Rows from block 3 of a small self-supervised image encoder, named by matrix and row number. Rows with one number belong to one neuron. Each number is 128 + 24 x the weight over its row's rms, rounded and kept within 0 to 255. All counts start at 0. Numbers have three digits each.
After each neuron's rows are labels from the 100 images, of 14848, where the neuron reaches its highest value: "responds to" is what is common among them; "patch colour" is the nearest of a few named colours to the mean colour under the peak. Only what is clearly more common there than usual is listed. The data: photos with spoken descriptions (Open Images, Localized Narratives). In brackets: how many of the 100.
# fc1: MLP up (model.blocks.3.mlp.fc1.weight, 512x128), inputs 0-127
# fc2: MLP down (model.blocks.3.mlp.fc2.weight, 128x512, transposed), outputs 0-127

fc1.151:170105128139123119130078142133086138114128162136183132103122146124114111107138081150097173127121114125093115159115146067094063116154115132120130127090126164099152113126144116140104129136187109133126129152099136107123073141124149111084077129135181164155131139086129118120144119132127141109135179127092125135142106129125103146135118161167157119120117160102125143141130156136125128116100
fc2.151:145131122115146110110166114124145153145102140113110131140143128136125100118157175121146095104136134156104114106114150127133163123120144131147120148121140134144078140115128126206150126057090099149128134100120130146166146186119151117165095112131113098122146136165127128112152093135139111110102121164154150143134120121118160093142144135044090133110110108080100105130081147129119105128101
responds to: text has "white" (32)
patch colour: black (56)

fc1.108:170149166130140128124138140131099154116048137084140130127141128118102126106119123109156134118170136095098113120145134092142089101129082095129165105138149146129129134150109142129131093127113129175146181151086159098140120149181135113132089151126168126142099101087118128137110104099111179084111144130128153103138155107138160128118140113152126086111143150101148121079118151112114135117122
fc2.108:155160150144108131125167148104109178095087161118118135135152124139097175122119162070129099105172156126162126111152161083137132108149100084168134129181119131135155109151149119125116107142089123133141143137123120137124159086140081094153115129079163127142082115105116129142114142141118143121093118134136152141148110086148115079112130096157111120171133148132119122115132120113107146150098
responds to: text has "black" (27)
patch colour: black (99)

fc1.388:136155133149175168108112127121106158133088119120146147135137165139136121120108112155129138142146123085084139103181095127134120124106073146125190092106140124167128135121123139137130131124134128145124135143144135130104094158165133100133093161148138133110128106120131103136128125059126122124139136166119113102150167119109175167146139134115125049111115142114144128058143134092112094135149
fc2.388:101091121128129133127101122121151068156124124139104130130129139137159098132159144182095089154102143109092136101124120184093146140096128148075135110109123115155098144108124127149137140103140117131121146112162138134120113163116136120155133135159098125107175139147141100118154142129142140138161109142110093118078156163118106180146108181080145139099119088091120153132090145105129104143161
responds to: text has "white" (28)
patch colour: white (95)

fc1.177:142141126134167146109107168125140142139087155110078114119158154172120119142140107157111117142122126109106106091175091110120127124098105148105158120116137111157155110124102144138145128125141145155116141136138138131115049161135134050156118158159161121127118109127135088136145106093125122106129108174137131123149132115099163182163147151097135091108124133100115140088107151088101121130123
fc2.177:131082090144159121109113144122134134138143137150116132135097135177163113142144131145133115154131136086129105138120140120090137126112098181117148105084137119140124158073133099162151116148127143105081099122129176154135135157123130102138116122186129151169156119123114096117134135120133125162131096167119096131133138162099141183170126160064112119112162159125089126119119134137097080146137
responds to: text has "white" (37); text has "color" (30)
patch colour: white (100)

fc1.150:153142142148180153119098144149132157150073144110141160135137142154131111124119119143110142113145109099099122099154098118141115126109080149123159109109137115148135115116109142141155106128149123147127112129121127103126069165151138060151103177152155129145099119108125082126130119096104128115136132175117125126147154129101176177152154147106148062103137134115112148081135154083097115129133
fc2.150:110073098137158153122078143117139130159158123132110139133114156166155110132142126168107119170101123093104126134140106148079120136119122171071150106082133095129102157088121128133125132143139150110082112126143155134126105147127125115152137152180122148142177111132138103137135143106153122149150099149121084120123141170096101200159133154096139131105142131122108149125105136127108091127159
responds to: text has "white" (37)
patch colour: white (100)

fc1.155:083124136085130158090098100133117131091124121131151107120133189136110114160111135108107163108110166103109128150139108126114141149143097108114135128097137145089119161139106174153075148119138091132115121128162140168056113155154070131120160148133112179123141100103113132124146148115182140118142143120105127119151154149091105141123143145167158112130155148120131161108139125106129126164140
fc2.155:119120131113126121126123105153152090107161097139136124172126109116112110124162106133097135112098099164170144151117095153164153146121102127138136141135129114132162161110077152078139176178140126143127138110112110099104115117156107153130181166135099136131108093164123153124104150112134125108113123128169152127080100136116115127104153127171170150096143086159134147163169080112098136130121
responds to: text has "trees" (70); text has "sky" (61); text has "grass" (27)
patch colour: black (57)

fc1.105:125138132139148151127135115104140120135146118130150129124121106127132212089135158114077149142206162129117154114197142115118133139147114143108142112093120136125116140129125132045103129129094157125123143113086109124136128120114151135094103100139118159149132126110134124151150162124122132122135147143137134111152140114111101105110131219111184116134116112116131123112099153125132137087140
fc2.105:112176125123131124116102120089129159117137111145156098120128110115119183110099129111093136132179176151135140108157149149138158140150130143135125136132129150147125182127104143031114129128128082115114133132102120123126140119111127134106134136120121155123118130112152132157070168117105119125133165134132132107141145135108044093106124160112197129140130103137128150132136126144140151085139
responds to: text has "white" (32)
patch colour: white (59)

fc1.440:120101133106133102139123127109147131094120122090154124094145161130118118136173132090093116146120176113097119135158115139105152124146143127097126119142151120117130102132091186208157117104115102130089155142116133142127149164125113140145170112135131165109140144090119117169105141128145159123126072132127138111155126112126129145136131173186171139067127126126126148114108116110148063126125
fc2.440:095137135114115151185123110152119162170119115115136123100130140113134077133155146145070122101081140119107107114138100168177150171115120124131150120131158124109104114132092141093091154122098132157134134135152144119092129130166091124138170125123078141114163146120108134117133171109129150114159157121097102151155139116129120133129129142178133112090126071126137163099117141124171159101159
responds to: text has "trees" (73); text has "sky" (62); text has "grass" (30)
patch colour: white (73)

fc1.234:173113124130103153096135114075106142119131115094127066128131190115110120103150120132125098123142116139097119150178149120123093102116128121112132112130148139097130185136098172124127145127132156140097162133087110148129120184143139145129177126119132114133164109136136152156134090112174133122099087139166145120132120109122189143123121089156171128092108119102152137127118111147133089112109
fc2.234:123111132112130134117128131127135255138148138144135123145127121148117116105145119114123117124130125132155130135121141139111119143135110139123139120115114123141133119103128116136108137111121137117119115117138117126132126116127136106129127129144126132139134115136107126116128129126143141115121140147135124123255109128119101130126131120136133127137138120124110105140131138122105143139117
responds to: text has "trees" (70)
patch colour: white (30)