From a checkpoint of a small self-supervised image encoder: trained on photos with spoken descriptions (Open Images, Localized Narratives).
Rows from block 3 of a small self-supervised image encoder, named by matrix and row number. Rows with one number belong to one neuron. Each number is 500 + 50 x the weight over its row's rms, rounded and kept within 0 to 999. All counts start at 0. Numbers have three digits each.
After each neuron's rows are labels from the 100 images, of 14848, where the neuron reaches its highest value: "patch colour" is the nearest of a few named colours to the mean colour under the peak. Only what is clearly more common there than usual is listed. The data: photos with spoken descriptions (Open Images, Localized Narratives). In brackets: how many of the 100, against the usual share in percent.
# fc1: MLP up (model.blocks.3.mlp.fc1.weight, 512x128), inputs 0-127
# fc2: MLP down (model.blocks.3.mlp.fc2.weight, 128x512, transposed), outputs 0-127

fc1.414:603354484454526548478428513435544472540565507499462438497444500469486547499508489531484531476452430530576536411520555478484493539404537570509563467557502467473530576533419441473570461443533562523496515522492522483512484537443482531471627440454535624509517506504549492534541566463549445515471438463601513516482465611485558523480516537459610420494406510612559512492582520523523438506455
fc2.414:492482480543478479527523486474501908480533483471503496500499448508493540489480415484519502483472499510535510532484515502454498516505511425476517476553499499484498505506484489516522472544503522513507525501477495482500499457478491480501509513484517499503500495494498487502440513469492499489485483505522533448776494528516443535494487443529541491516534505516492457516473489525495550475501
patch colour: grey (65 vs 32.8)

fc1.420:491470516546517607548530516458481518503510519487491461458550527514500494407450523545584521501522465486481502568532400520477472451522514518468517516431580480636470386533519494540537441537582438529482550532481501449493519553511529470500442559527606468509604562472535471582298367482531464477490473523435473479527541491474467534515505468423488479566428463474489439440436402581549456497523
fc2.420:523578471536478550457490596461490579502455459460476540533596567570464612435477469435488465562526509463524608472582524527484429461541512441459593503493415418533471507544465556509519543477480559436483547507455457551543466427435508468552467613472527519491491380492610464587475453396493531509484539526551491413541474459524444450514516490502476574514467537435470481546580515449398512489554
patch colour: grey (71 vs 32.8)

fc1.401:485485514489489563425490416467583544497476474455460486648553557507482453480493395548547497464518455531545511454582491462512512493404424455455544476476534497543560521513406566395472528543560516627483599412545413444452430580607509482496506522533476512398451500578450507483476529426517537443466479550563540503539494479425503519530527473527511437465543488557492501475440448394455506507443
fc2.401:456538495550484498517466486508497840528520511418494471490499485491505518556417417554511539486434538527473475516510481450485453538495490440488488518546511474439499515528478534436474468562504547520510517499492497533484456471519425478499527497497544506494539506494494498512484492507485484492487458499499511475742498457505406639509508437568528481481527487525498543472469491501518507484488
patch colour: grey (67 vs 32.8)

fc1.196:561525503442451501513608417460543506470423471516428554543515457482544495487549464521579456499542461488569553473515493480590522484455504501590486432480518512568531474464533488418604509534486447603550633434517449432531508567504551479507552471519509450392364572581487495494428517493485433491487473558517518542494588497485589506579421447495427440539484499526474452464507372458513550528497
fc2.196:411447508501475491519391500510471319462491513579526439450480486494533478525613481531453476602486523460487489480493433616427496517480511561397482443512548531458535542498498514552499544435575436499528494530599499554417405502485495477447565432475471531483469531452484484510496606504509540505545449499446469494357514500524485467521472583481570463498484468515505588461619497515558573489554
patch colour: pink (27 vs 9.5)

fc1.328:557450560442473524477483460444453569467498524457591444508525559480492463419526403486458508489532474513384470594527556441481411437537443480488525448499499586408531581487462524502399495514587593567473507489376472459472473582548552476358430481524493447551526503483428520426590544500557495431490581547530499476565512489459576504511494516588509481462510520467507470474441560489509503480421
fc2.328:495461503495510506465495498473502885501528523506508458513505480539486497502510488502480481503517500497530483512496536489474483512526476511488503487477496512508513500467509474478474478514508489498466492484491508521506532457471516446498518493542529513506483499490469479488508529500516507477475505526515505511846485472488480543510504494491498477516519537519455524492538511506469468519475
patch colour: white (27 vs 7)

fc1.501:518384464458469562430501429386549528383526469481411475565545559497471521429667431494451354513526433561506527451627513475517474495482492490483509533513507425486532459476461559471516558493448491561431579413448443446507449586539536503516517497466515534435469457580522525547493469450537512472487452532549529552540460458452519486513508375424557533473453465474494488513483473454508494494483
fc2.501:511471499442476518400484512437487712372507448613546499510500534531471580441588409415499448575580465469623531492512480484472523422591484542523550439466502506528570482475475492542493585514573412470457500508523466479439452457499550493438538507512487537519448468468491496512435501440569532494455543534520500552620485438522546470505494548506485486575508540537489496494573463493454533550524
patch colour: grey (69 vs 32.8)

fc1.267:370468641552474516447490442516516514476455480463522510500548553453354495488581541462512456478510580553504506375493538548446610465465498472549515525604522505511561451608534568590551517392483431553526525549539462540498492515526455519544516504463487488364605524562493553486516454492532537424454506494527571493538473492478455498456548478413510485547454471491595522496463517509541478512451
fc2.267:453526589503466436467474577528483552508477606494519460426535485502447571527518568412495473504549593461512427481473599452387497537557472476497467513582485533490548476562549458606488396490509440464535464575489523562502506391452479425478440437503601537561540504388462435485525468553514560465442516446472518471517430454626401475452509524497471500559527548501475502459519568522477555528459
patch colour: black (87 vs 15.3)

fc1.18:456481484462563483478474433494542532540520574477483464495476481505539409478592482558520478467443582520528365495440462538571491505519505565495463518485647497456467523456484475460406433490557480628534458471630491471386525514574519449500556359558545447515531572507469534492445586518524402455436472549519518582510529510442555489561538513492495428518492464523462479439522429488524522497439
fc2.18:510497476550456463551550542503462612386402499513475549422490470530570545576483584412476494563545531413533552538488548418431452477494490517496488445471452508534549431518521481556582455470488482467480538510488543504522475536389502415548461570471545519462440533456552374523510534509412521586576425507433457425508554418511532518533422574474448531520474611483473447507479531495533421496556
patch colour: grey (63 vs 32.8)

fc1.149:470462510552429504509481497457458527494367472455518478466555480510519595432472448517478439569499543416473558473536561550424450476520477502476582390564482491595538476559476493595578573471474583525531614538478523579542499485437513479536535516482494592410585500449532446562465517449526568481538479534489450500539584408534419546517448515486556452461464519401535490418459455415536515533523
fc2.149:417586471590535458527468474535576524527499508367439472481538446532518453557399532510552563587442558566502465554460434564511507542477560492454440574521535443454508465489432510454553498573557431509471502473439511481508471516531450471569578613555483498468527503544554470497442470507494458501452412548535563456454480429510427641539539479490504578409537428495420533531482487492474424429478
patch colour: white (38 vs 7); pink (31 vs 9.5)

fc1.200:462492503462462585463443421405558484475468505496415518600604552514495496401578454519515339571504488535459525458581422532508433497483469504471551466517545436560523507520470615474445549518513463606546646455600418540422465538553523489484495501510509497416426530559523540513522511446536558445476482546545541534533520463500524460539509509496533476549471462448499537477564476414495551513464
fc2.200:460436526457589477460494508556421673484535470532587530525390487497473466501464487548571610541524442469501465614486483482509560504481441583473540514452512593459466586459518434498509504565465527433453389567427597489544475512517546524464459501489476508598541446479459526478510469462538420512528494485468470490567521520473538506459543489467466430464612603509541440490505492588462437493544
patch colour: pink (42 vs 9.5); white (31 vs 7)

fc1.437:611508481438562587465532490512582501483478550468461498593563515573487521470443501422459494418589423468537486510521510428569493444583460528562519473447511478597529441473458459514475465549479534538456543414463453423499506569517531438565361533571536495516444510529458470452489497482520480457383543591572520481512491414454533512559555475546507481586465518478441455490452531418422570564459
fc2.437:512503501501476513474498497453527816428514519504484495521532492568468546497542500412464439519525488501552478503513463491484467536530461490521505454492533464488594456482429520490543517555509450520444518473509503483468499491507478425525559532571537569495424508497458440483462527475476565446481446542524519516741470451488500569541508518503516505503520510568423533475550466464465506521469
patch colour: white (57 vs 7); pink (40 vs 9.5)

fc1.31:482472488573405547460511456379565512462460505500421520556567506526502545375596488491559342604550497517461539435550525561474453470478500499476544395512514472544508480506507511528478558467474485545535711427551391525522488491496553491486508471495499498399450561553532470502512502477498599493501458550552505530529521458534527449539449494464496484550466459424478457477488500420523558508486
fc2.31:410458526513555517479359545575455477600564527504556485465446524518496517512462447579487568578491499430396475548477474558404471520515482539382507510458478548457456615512499471520450428539522597412493399563504539611498449393451513495470480481517509569584616479428490479514529508505545476513517540478454449501483500485514417555487505525487495461516563583489519562472569518553489494464544
patch colour: pink (53 vs 9.5); white (34 vs 7)

fc1.460:474522534471560528420467429443451552412482449480579503572502553490460514506616467462447432470572527482454480548579454472470528533479384496454574456473510523456520634486410610515427547506459436561467536458494548451471474534590473520492536478507453552497445451531388542460485616440579602433512519532550525478539504481430552509481537516533506467503611514499543536496475553446440464512492
fc2.460:497473507452466461487489483458510884475508530536477526471480483507522499528502443509537513499506492484512456489478504441489541495479521511503463453517535511505519474514516480511501479526509467517503491503512531450497470521508535451452519442535548524487537556476468462471473492531517471505519462501460477495747514523502521577531466525454500449481523527570486478445407459499536462507495
patch colour: white (35 vs 7)

fc1.227:455502480524541493407495459471472479379507453520409525639505535531525529514464441450575462514515515496541531585577454487457476534470465506583538518512494518515494523479464471458457584573376558501444490469574444649520559512519484519531521454490486543525406409522521556512444521477475449490488410516529507517537524441442505475535490439496395469547646585500474442494579428455464445557515
fc2.227:521429521394531556513536462531500339590485460527530490539510509492480397406624537509450473502491429483437500476525472656536538548439454580442547488461560527540464498473437511561525582451433484542487498500506515447538535568521596514513526494526432497484513477538507508498548546428553485442520505515526478532372508536470570421486544583510558455371481416456528525464519496495491519470522
patch colour: pink (43 vs 9.5)

fc1.330:573507558513530497482553501530578513495536570456432506518547529479405507555431567476544511398481502560542442485460489418479513473484519448552493555484533425490490486556452494525542417551525494537495452532422480412518502517536468486531433560528577468596521476541504501531536479501474413389352484474586620479482455548478517535470692498456432520515510502549505470506461528517433481507383
fc2.330:401456494465520539491357510533474528570563512490532406492515551504491460494544393634454478456405528500462467477492465637453477537460493547456529494512557471485463588495467553499445519510528548498485461526573515589430427473506386504497585465507449538518596479492487536507480549460551516469509547523502469490542493502464422521510547496498614415488535448525501631425628474518507528516512
patch colour: black (61 vs 15.3)

fc1.74:514428511550429488535567485485451533381389469513380625475486467517497555565562492555543449604468519445569511516547566388553545406400509493490526435524505561564520526530537471493574472451540551572507648536540552506514451485467522467499525480489488450417571506489544507545481520455438495507512411499470499564517564428546450502536466522431527447481453529508534472475420445514525560467518
fc2.74:474468475462469483470436465521517629537524514385566397489488411482556453518446458588500550463490514545466507562464473583492380620564478496403496464516462539511489380483421531490468480449524471508534512455500448558525457540493483476532580537467470554473507519519460476480539419531512593530493458539503534464582474415488401546501442464584620531484539434504481591524541566436499512550481
patch colour: white (29 vs 7); pink (29 vs 9.5)

fc1.125:418482539480490516476495461480513537359467468539483597563509602535490537585591483475442424454469499472590534471503406484464567431446428482492585480508504448519606544514433542500523544601505515551462556470631499514390482532519436484518529460530493538441490518521471508477401520445507497463522524550490467458565581486455495511543544517484484447569537513513514474471478342396453465535515
fc2.125:483539509534486504488479501469496911491515500487493474480503532491489551506493455474485474470479524513498495480508497472439494481529513432519488507543503473451504486523527507491474499535532478502507500505506482498443491465505448490482499489485517500500501508483495510511488513507516500493490503495494495481795492492531461576494494460559494501517493490522509503490465497514504502505494
patch colour: pink (33 vs 9.5)

fc1.268:605441490430525464485487514421511505513496548479597411495450506470507527378478400514524503464530511518517548492441555521473426415528514594456502484544502565551539422462434542627588445486561575527516470467547445497551503581485538500547541455484594537503556570485473522543469368511573537482525468545566526432524502508506606521498481493485625466482421490482533458510475490487533407531424
fc2.268:476495510496484509491506465505510912502507517484525491528508488491484520522493533473504517484522504541477489507505511459493483553529476466469514476501482514466521488506469501457462486510501495542519526455484471510489493483511482468474463509488478526501502510521446505475519501508488525465477547555524529488776463457495451505503488460503510497555514486514470517517469532477479558490454
patch colour: grey (61 vs 32.8)

fc1.167:536366542461536535488559439570493530427478514487461559454445470533530501552575492529635554485405552442566484521496572417558486472440502423368478541475502520573467458497494472418482457503528540574519543495523492492513500473474483495504597559515507519485626561533482467536498437495506603531444441500498502519529499398433326489515496464486575475593502516485511471507461475487488574501446
fc2.167:452490493459486405513500399517519431486542499569554450522428411446548439525562594482469469459500512568531467488390460588496544544508505526509424506518532578513550464429554447487491518497534387537541455448603519455481556472502516524445555407486427502498461577534408566406493571576522490493507524505492490546372520577530580363493461502452528473516514449561500560510573484527530511502466
patch colour: grey (66 vs 32.8)

fc1.452:458408518406510522342492456498497521471496465483550458594471537505487474414570513547527489425568464511456522489496391526550432493475467530489586438515502554494531438471464483470479564528481482582475555451541542524475500589606490517479537467488530604534470453525442526463527416452595580472512579578483475544557556538418559482513513542462562425548515492516558529474579494398440528595479
fc2.452:438527522536471430556488543550514731579447619429462547453550466544508471573455578554510508510425564463449395486488487489472508551413499494473459501553549476504492523528503517468529405525468537532505508533469564515508496504503419372508473470539573510487582557455482409476539522545426492478486442511465504456591490481559462570537527502508494454418520500509437499401463520527528482442466
patch colour: pink (30 vs 9.5)

fc1.232:565498528494585476500460545616538515468485527483543561523536521521486539536440444491454597442522520481479528360456508523461583486446490555569492555518496513634577442533394499567656526471538407473510419529500464507498440482443448509543530545516494557444519491504474443493523466496472482458524524514550515564509470450491400546499591560444575491480407499497486513507454456368516514594478
fc2.232:449498507509504526468442518500479863514499518516538513527505551518474531504552480518483474525477505509426504505542490492424423502488495496460521460470476505479475568484517539518445510424502539491501506492481481534505456523496531463436447487484500478525529469502494516494573497492485509494491573540506507471771477543497534493492512495503478483533491500453487472503536573519471538482491
patch colour: brown (69 vs 30.6)

fc1.222:435505512519505485478431527471496483404474512481487514501568476529466628449486497482517407540548576512531485508523460517443550551423452468445480516561510490540579440550531543578586506555467431489496508483598522520508474440478483493575542560477484664494441526468505475562429462517528575486519356493507515513506452359485531532499502519450620535459530606532454528515564482449521398558462
fc2.222:493484471501485524528525503481504930504503520484490486487500513506512488531494514513492502474495518509480488492505511462513503510502500496539514457497497490475487494500489501481469487488469501518485504486479490504496500527509458455516502493502492495504521502504487488503514507499484504504489518546500510540801495513474484557535485471478477458515498470505476514470454510501503506488486
patch colour: grey (64 vs 32.8)

fc1.156:541440464517454446447514491361487500439469562441470419474478493494523514469668449465517344596526615549519476488517591472484473503474519531453507403547497521485586472465444467550589455523459566520510544454554473556535519536481562499529554391478578527523494555495480511489438507524504534507495425537558518579526457399518545484528444497425552520510539508460482459525476501496528466438391
fc2.156:455532525565479540502511480508495885451491476495507485508519531439479510546495537428465521466517521526515539496498494457474505486549505448545510493498472496466536480549497538478428535490505449535516534479509444491442490509520426504512493543441480478469437497523497523499502532492503510483497540496521531505721488475469462542476476485558454504583455465523534520523460518482504518471482
patch colour: pink (55 vs 9.5); white (38 vs 7)

fc1.118:562496504479514594568511556497470539537498529478482429469591461502498471349488470589530502507519433499437505513493419533552475405572507477427518503457531481557438423575566501547488442457627450521502563530470493415471498504485578475483445491505598399491589529458557458613386410455521504466505520505445490563526519506533463523479531501454534527442424414448497459466423470559546513483536
fc2.118:523498503513543510396500513499520340543535462427559486597511512495457487468475542500499506469543483541450547567543563532486407586516421501484577506481413500510450534483449530532453569451405567462469491468424462567588533534544525529537454563468404555515496403557493531473601468449562565489493516519548533526418450473459478412467526447489499564479557515431509499585497594423399483545500
patch colour: grey (64 vs 32.8)

fc1.115:438529487470494444504443506545504507479494504479460515506549518564519515590486533580426446420439535456513504414492431515551626512432432484557538520497511456595589517491514494545557516605441482494484520459599584538443496519485372437559525498552475571470541490501471426399440562481483532488541445577458439450507535464463516508555516523497606474467509503557464569482518366419470491605521
fc2.115:560411466416509503468554514464570369504563569530452498530500435549526426471455573446565497530569431521604481553437528522573546506522515541496449483446491493545520415451485408466498468522488459467465469455496503470555574470525543459576519546590522519543472513535487449459473471558580509512458480524533515620319446447489506482523474474393471578498520527535411483555469498476451433535451
patch colour: white (47 vs 7); pink (29 vs 9.5)

fc1.465:384503608524478535444490480460457562413460526483495498536575558507389519533541468523531466487476580491567453501520480471434558445437455482518540469574567514488624593561482505523479517565566588546504566522589582591354486515524416503485534455463507435473541472496428538486463538468552487413493504523491502480536509462492477527461540512436506465520556547543535453466461329496490506509469
fc2.465:508393513470515562447469513453497831505516521548476495499483527523505478459538437538457467525522464464506491476505500489437529461494487531466504445455494503522500512498523468539495493481501491483489482503551500515468440512500519463534491510546532494513519508486487468497507510513562501504502502526484476533802504491474524619508486550427524485480484491488497509483463488480493430530502
patch colour: black (71 vs 15.3)

fc1.464:503397511540457440503440488429557501530529510491406447574501421494496493471489483558577537618499459517497524457519591515494495583392540596543503438565544523492543509483466473492588479529389608547496552487490503534536472561488580525522538420491481554519552449539508520604482503477574456530492334557584498595470419500521509509483471477519533468357439516534522496503538502515531519484505
fc2.464:515518502511497489547518492476512904527520496490515506484489470507496475487502473513489502472484474509493505488481508511538503500537487477518530470531499504467496499478519493481483528517479479501487498496462487474517525499517515457491552479500494485481475489507484508509496509468488495494495490508493506524823496529507493538499490459579505470469487463524502508493530475496501479486510
patch colour: cyan (25 vs 1.2)

fc1.299:455485524455514495393530395460498545427452481467527504596512525511478478487566454515536495469524499522522500539542457492535557496434354510492569479525525557518576492466411538455531542587482486634471547447551506458477476606606511489518520488504521561467455501546453516393429470415516534457485476571519532530561583473397542493521523453441560415531599496544526483463459421395442514534468
fc2.299:489561502551499472519502505493500892499501520429486513486507489506500523580452468490490510479448528512488467508503489423479489506483497437536482515538505484456513503528478516451509448564490518506500506502463510530468482480506439472516505523496550490513492513481494473494505524508447483493484472499503520488754487458514461610504508473555485503479523497523487510473483502507504473465471
patch colour: pink (31 vs 9.5)

fc1.79:410556506543513459516527507473541486412477507530435530525531501517481630592492571458471417553444552497552501453468511520460665484423465496584513481560504439525614487517478530547559567598435480520481547472521521504459462509461448497514579546487461618472504429528491491471448565503475547486516365512538508501486491392489501495503533533390569521472518548573473556504485389460446514503445
fc2.79:528481522491520550504523490504545787582548565470508488500487480489487432477443518477563539470534467548436463521509526459489449537576541493477459504489494517452427454491550465537398425421491510521536473474445446464543523531552552466510451475534532444528523513518464500484564413558541489482448540530520546541619447556499492540482507404509442482561484445477480429486368581521489524488449
patch colour: grey (65 vs 32.8)

fc1.96:528409503494472572467479461540414533456503446524592404471447572451489510441527450508466564461539475471556520603561474504526435499550449570516626451497537570468524555471467495476471582516538509534429518552509552509424473537506438544485565489478475549489490462493506536545472588320565510516568551497469425484545570473435419540506485513553540388535520558550608506479550433483513482539536
fc2.96:546524530513507477562600525548527519632469570414443526514500424508482451490449572605540473425461512501460468475505569528583577557380456435521496514573480476572430511498522470501575444502382536495524503513438561453606579496522478428597475536493508446524539488508499474483529438533493483497486427492488519434428495605532527510467511444399483488386536438440488452483428512497477422505488
patch colour: black (92 vs 15.3)

fc1.373:447468489475468554467434470433578527505492527449362500539612513530492485458584492508509299610495521535487506432538439522497440505458526493396483498497537409611491467507463608497512515472532441552521643444532423510507469531541556475535520524538552487416466592554544439497459454510506521471465416553544563505520494468492518503555498490435527504515487440461455456507496510427508549507489
fc2.373:564475501492505494526585509508467666419510451519525522521450425490488508522344469423562618545547441463558563596456480442573474525586419528545540457459457537505588464492483469416523511602472515438471462532484521494549503462513521498522527574492508546528364444483522488515432514459457481531560473468461457570582526470460475552488471511471449495519561604561522510511539428492481451502553
patch colour: grey (60 vs 32.8); pink (31 vs 9.5)

fc1.320:453489515524524550397521542477450524519482484421546534588522570489443517457453523468492521476564492468423526535643488454482414545497398501455625472495441484455505496504415548511451572528428552501396548498454536523529466521560475514526454609469481590515489333522467507528563432400536611480536521513509466491499469462507490521479508451509483502475541547477547525523477553446395418555535
fc2.320:468569533506542389498495436594483655551474459427571510514453416449529523509423540538515536455497537498449510525398558555469467544472452470473506517509467557581497535490543479588570435523499520503548505503412594487612539534436546501504443531501472489493516526498474506405529411510477492512535509508447456358612566554550535547466486494449516482410560536463536444520471539496492397518541
patch colour: white (35 vs 7)

fc1.68:506528540431515434465540417534497526440400508496489461515493462508519441586553499526611539486487511468534439455454448503527539509348460507532504490559648537531576517479432470452523496563571424597523523469527590499382518536551483449460535431546506489473438565503470496408506521510505492464506481534466484526548584453464562496536527588439514420501589498570509528436515398435488543558460
fc2.68:549474475517523592467526586440506545557501470456466491531562594553446513424512499465486458497517498477456591510611526544489417507494489488454593484433435407479415480494450552513461588437415600458436536504475462540588508515515491484594468605490472522515487366524596501581534484384534541498498489516574503513476460533444509415506533448491477557506484519407480484544499580474403488490527
patch colour: grey (64 vs 32.8)

fc1.361:435488506481489523474509547485525504523513525518469393551527516547465543482475568483489439529522553501608459523508496533413586538530475509450523492520486477620503387517510496548522512507498414511502498485587475457502554467512469514588516586519489472472607483534492479529380343481671527484437395518570520548494479419506444493536514415434551493541472498514467533501394407523467547569497
fc2.361:524599522577535508570532508544493533556477542517545579488487489506511477525532528492499520532486457484407472482541580465478478513466479505483472505467493557488460625497537483524515435471422608501539488503437525558526504488448572438462351469488515419503478505475488481478636580534368443503494550500497518408435499548550572409493521522555381487432480538428463409498556589548508491392486
patch colour: grey (70 vs 32.8)

fc1.52:528503540502590538515546546563449538503454516476540510435455557497478552516407501511431562455492542377566462520497503540484516462493470577573556503479543483527459516545470482609532484504439537454436429578494580523477489501448350498635534548489466489546605456444521469497482567414518424507457521498552530433553513486472398546489579481443449410479571549453540474457467417505470432554490
fc2.52:642522552515488568515644518453538544490439547475426554526558490505442486470506522395483415435542451486535493470528577398611539450513459454664531500497504490554482425539497451502520465528362568537513533498474531513556602458493453444608446572502543467529462496496485461468491512508471500443437514506533531602532494451500566460476527484449426489487474518463484460454476503462489468505430
patch colour: black (67 vs 15.3)

fc1.183:509499537486569516464454460539505527534414507507458500585507504519495432486410441568568555492510517461475490395520458517547513483348430530484545482499579475600496519479479505394499489512530478608508530468580550505425461574613441412535492530548516496447438511536474489490455489428502467464501520584464480502542603526410526567516563510448496381505526509492503564398553446389443528528525
fc2.183:456525523544525523521451531531523724669493535399475486456514502513500418489450519577479495528454539462380461493521498560462460565478490494404517501484490465489417486503507482479453460498510545479484486537467518498525506509532497454554488556555511523529597499467516441494564468486533536489516491504464471492627501510521442685501508480545519503395512435435497558459424578491487459467525
patch colour: cyan (33 vs 1.2)

fc1.364:566488509479611459491440547608539496452479511508550549480486528520494551539413497496430626393490509473467518382450504459465522507466478554582497568509480514657560481490407505542646502484514385458455418548506467483502458530467424497544510510512500536448499508459496459502485427494481479468527521499558545458518465497464429542498606556500545501489415540514481436490476464377499476593478
fc2.364:458445501507491507465456500496481861494503483523524538510494544503479544519540440515506497546498505503448514523534497483410459499508512496427531460458467505453479545491503529561467525430507533506493501491471474521517454549500547499414449482498482521515546474510495517497554484471480515491520545530508493475772473500495511515509499510480469500545494525455504482525462560521484541473500
patch colour: black (40 vs 15.3)

fc1.347:443355509474375490417557504623530532521489525502467519497517610485468501493417556509493496529567471518463485481539416426453515508475532446419524507500472486484515417539490463478514523515429588536484515484560497539534474534541341530538456495450495555487532495551505500472578406495503413478488493523525510602490494491554680556513480487482442502489483511446512521494401516479473396585489
fc2.347:473477513476454487603471446510528702502517540583461556463523481502535472554568478514471465528403478517525463440455454511525551486509564506501399495523578468501528557511529511451486481530551469580549508492598487491423530421492482452431579422541524475435507599493477499489448575551445431451498511476481474531603525552551533473547490524550462455520444448584459528434596416532599533443477
patch colour: grey (64 vs 32.8)

fc1.44:515596520513468479475463508575573501487431514417580565438538509531558499520366535496515571458434520399511529494393506497556529490468532530545515497578515440499490465515427496488589407557423532467540497546442424496544487443519428472546542523572447495529579533450472423480515542491571510494473589475600562404470444589565447518510520475546437446488564535551476387471470477469528554513454
fc2.44:485432523473486502477484490484507865532488475558485509504509489495483456513594496532500461548516458509444533435498476485503547507489504511462513478464483500496502552504527497512497558455529424513501507502550489523518500499447585492470502485494491461469480488519519487509521450468544480472513509495499469542764510514492587468490486534441473497514446478484512557499548471501506483495515
patch colour: brown (60 vs 30.6)

fc1.193:430535613488464488494504392509506496540444457478493630573574501465450478495465515551569512492574441494415482377530500486478538472480494455507533487516513539544456512585536506539511544428451509570533567505452506444556469504501523497441372458488486438317505551545472514465596431463483469401493570506499515497530567539499562485475540524501426461473448504474564397483409574458512482502478
fc2.193:435478530524489519494459479502501870460516503502501496490513570452452509539540502485440481458454542544489495491506477474431489504510538449506468519518505489471525534535474546533474531473475470525509503498540473511476470507501428535506523478451477510473538508519482541475487528506501510449502528470526535494782456496487458515471518496502493519562480475516516506529464508517530516474461
patch colour: brown (69 vs 30.6)

fc1.240:569517516499555518492475557446508530521415562500407507483565509585522473501513438541496488569509543422483440507555487482471482477403478555494516453461546452536489533488438563504562437497488554552455569518443540513517432561498532321550513564593631477504476526440521379555497495468487515485515394579470524517545553474448510607568544534397505444477507527467443492390502506449484451471522
fc2.240:444419471478534488492373525534486592498549557524518463469430507569524493566500456544494522551469520430527407569462478500398475556512461585460485482461537514475529554443500446562519425574530538445447407517511617535454477450473447463473527464579562588603562509432431440465472526540515503528485472530455464462566473566488432620544513543451519483489601578557442558475555494560464476511479
patch colour: white (94 vs 7)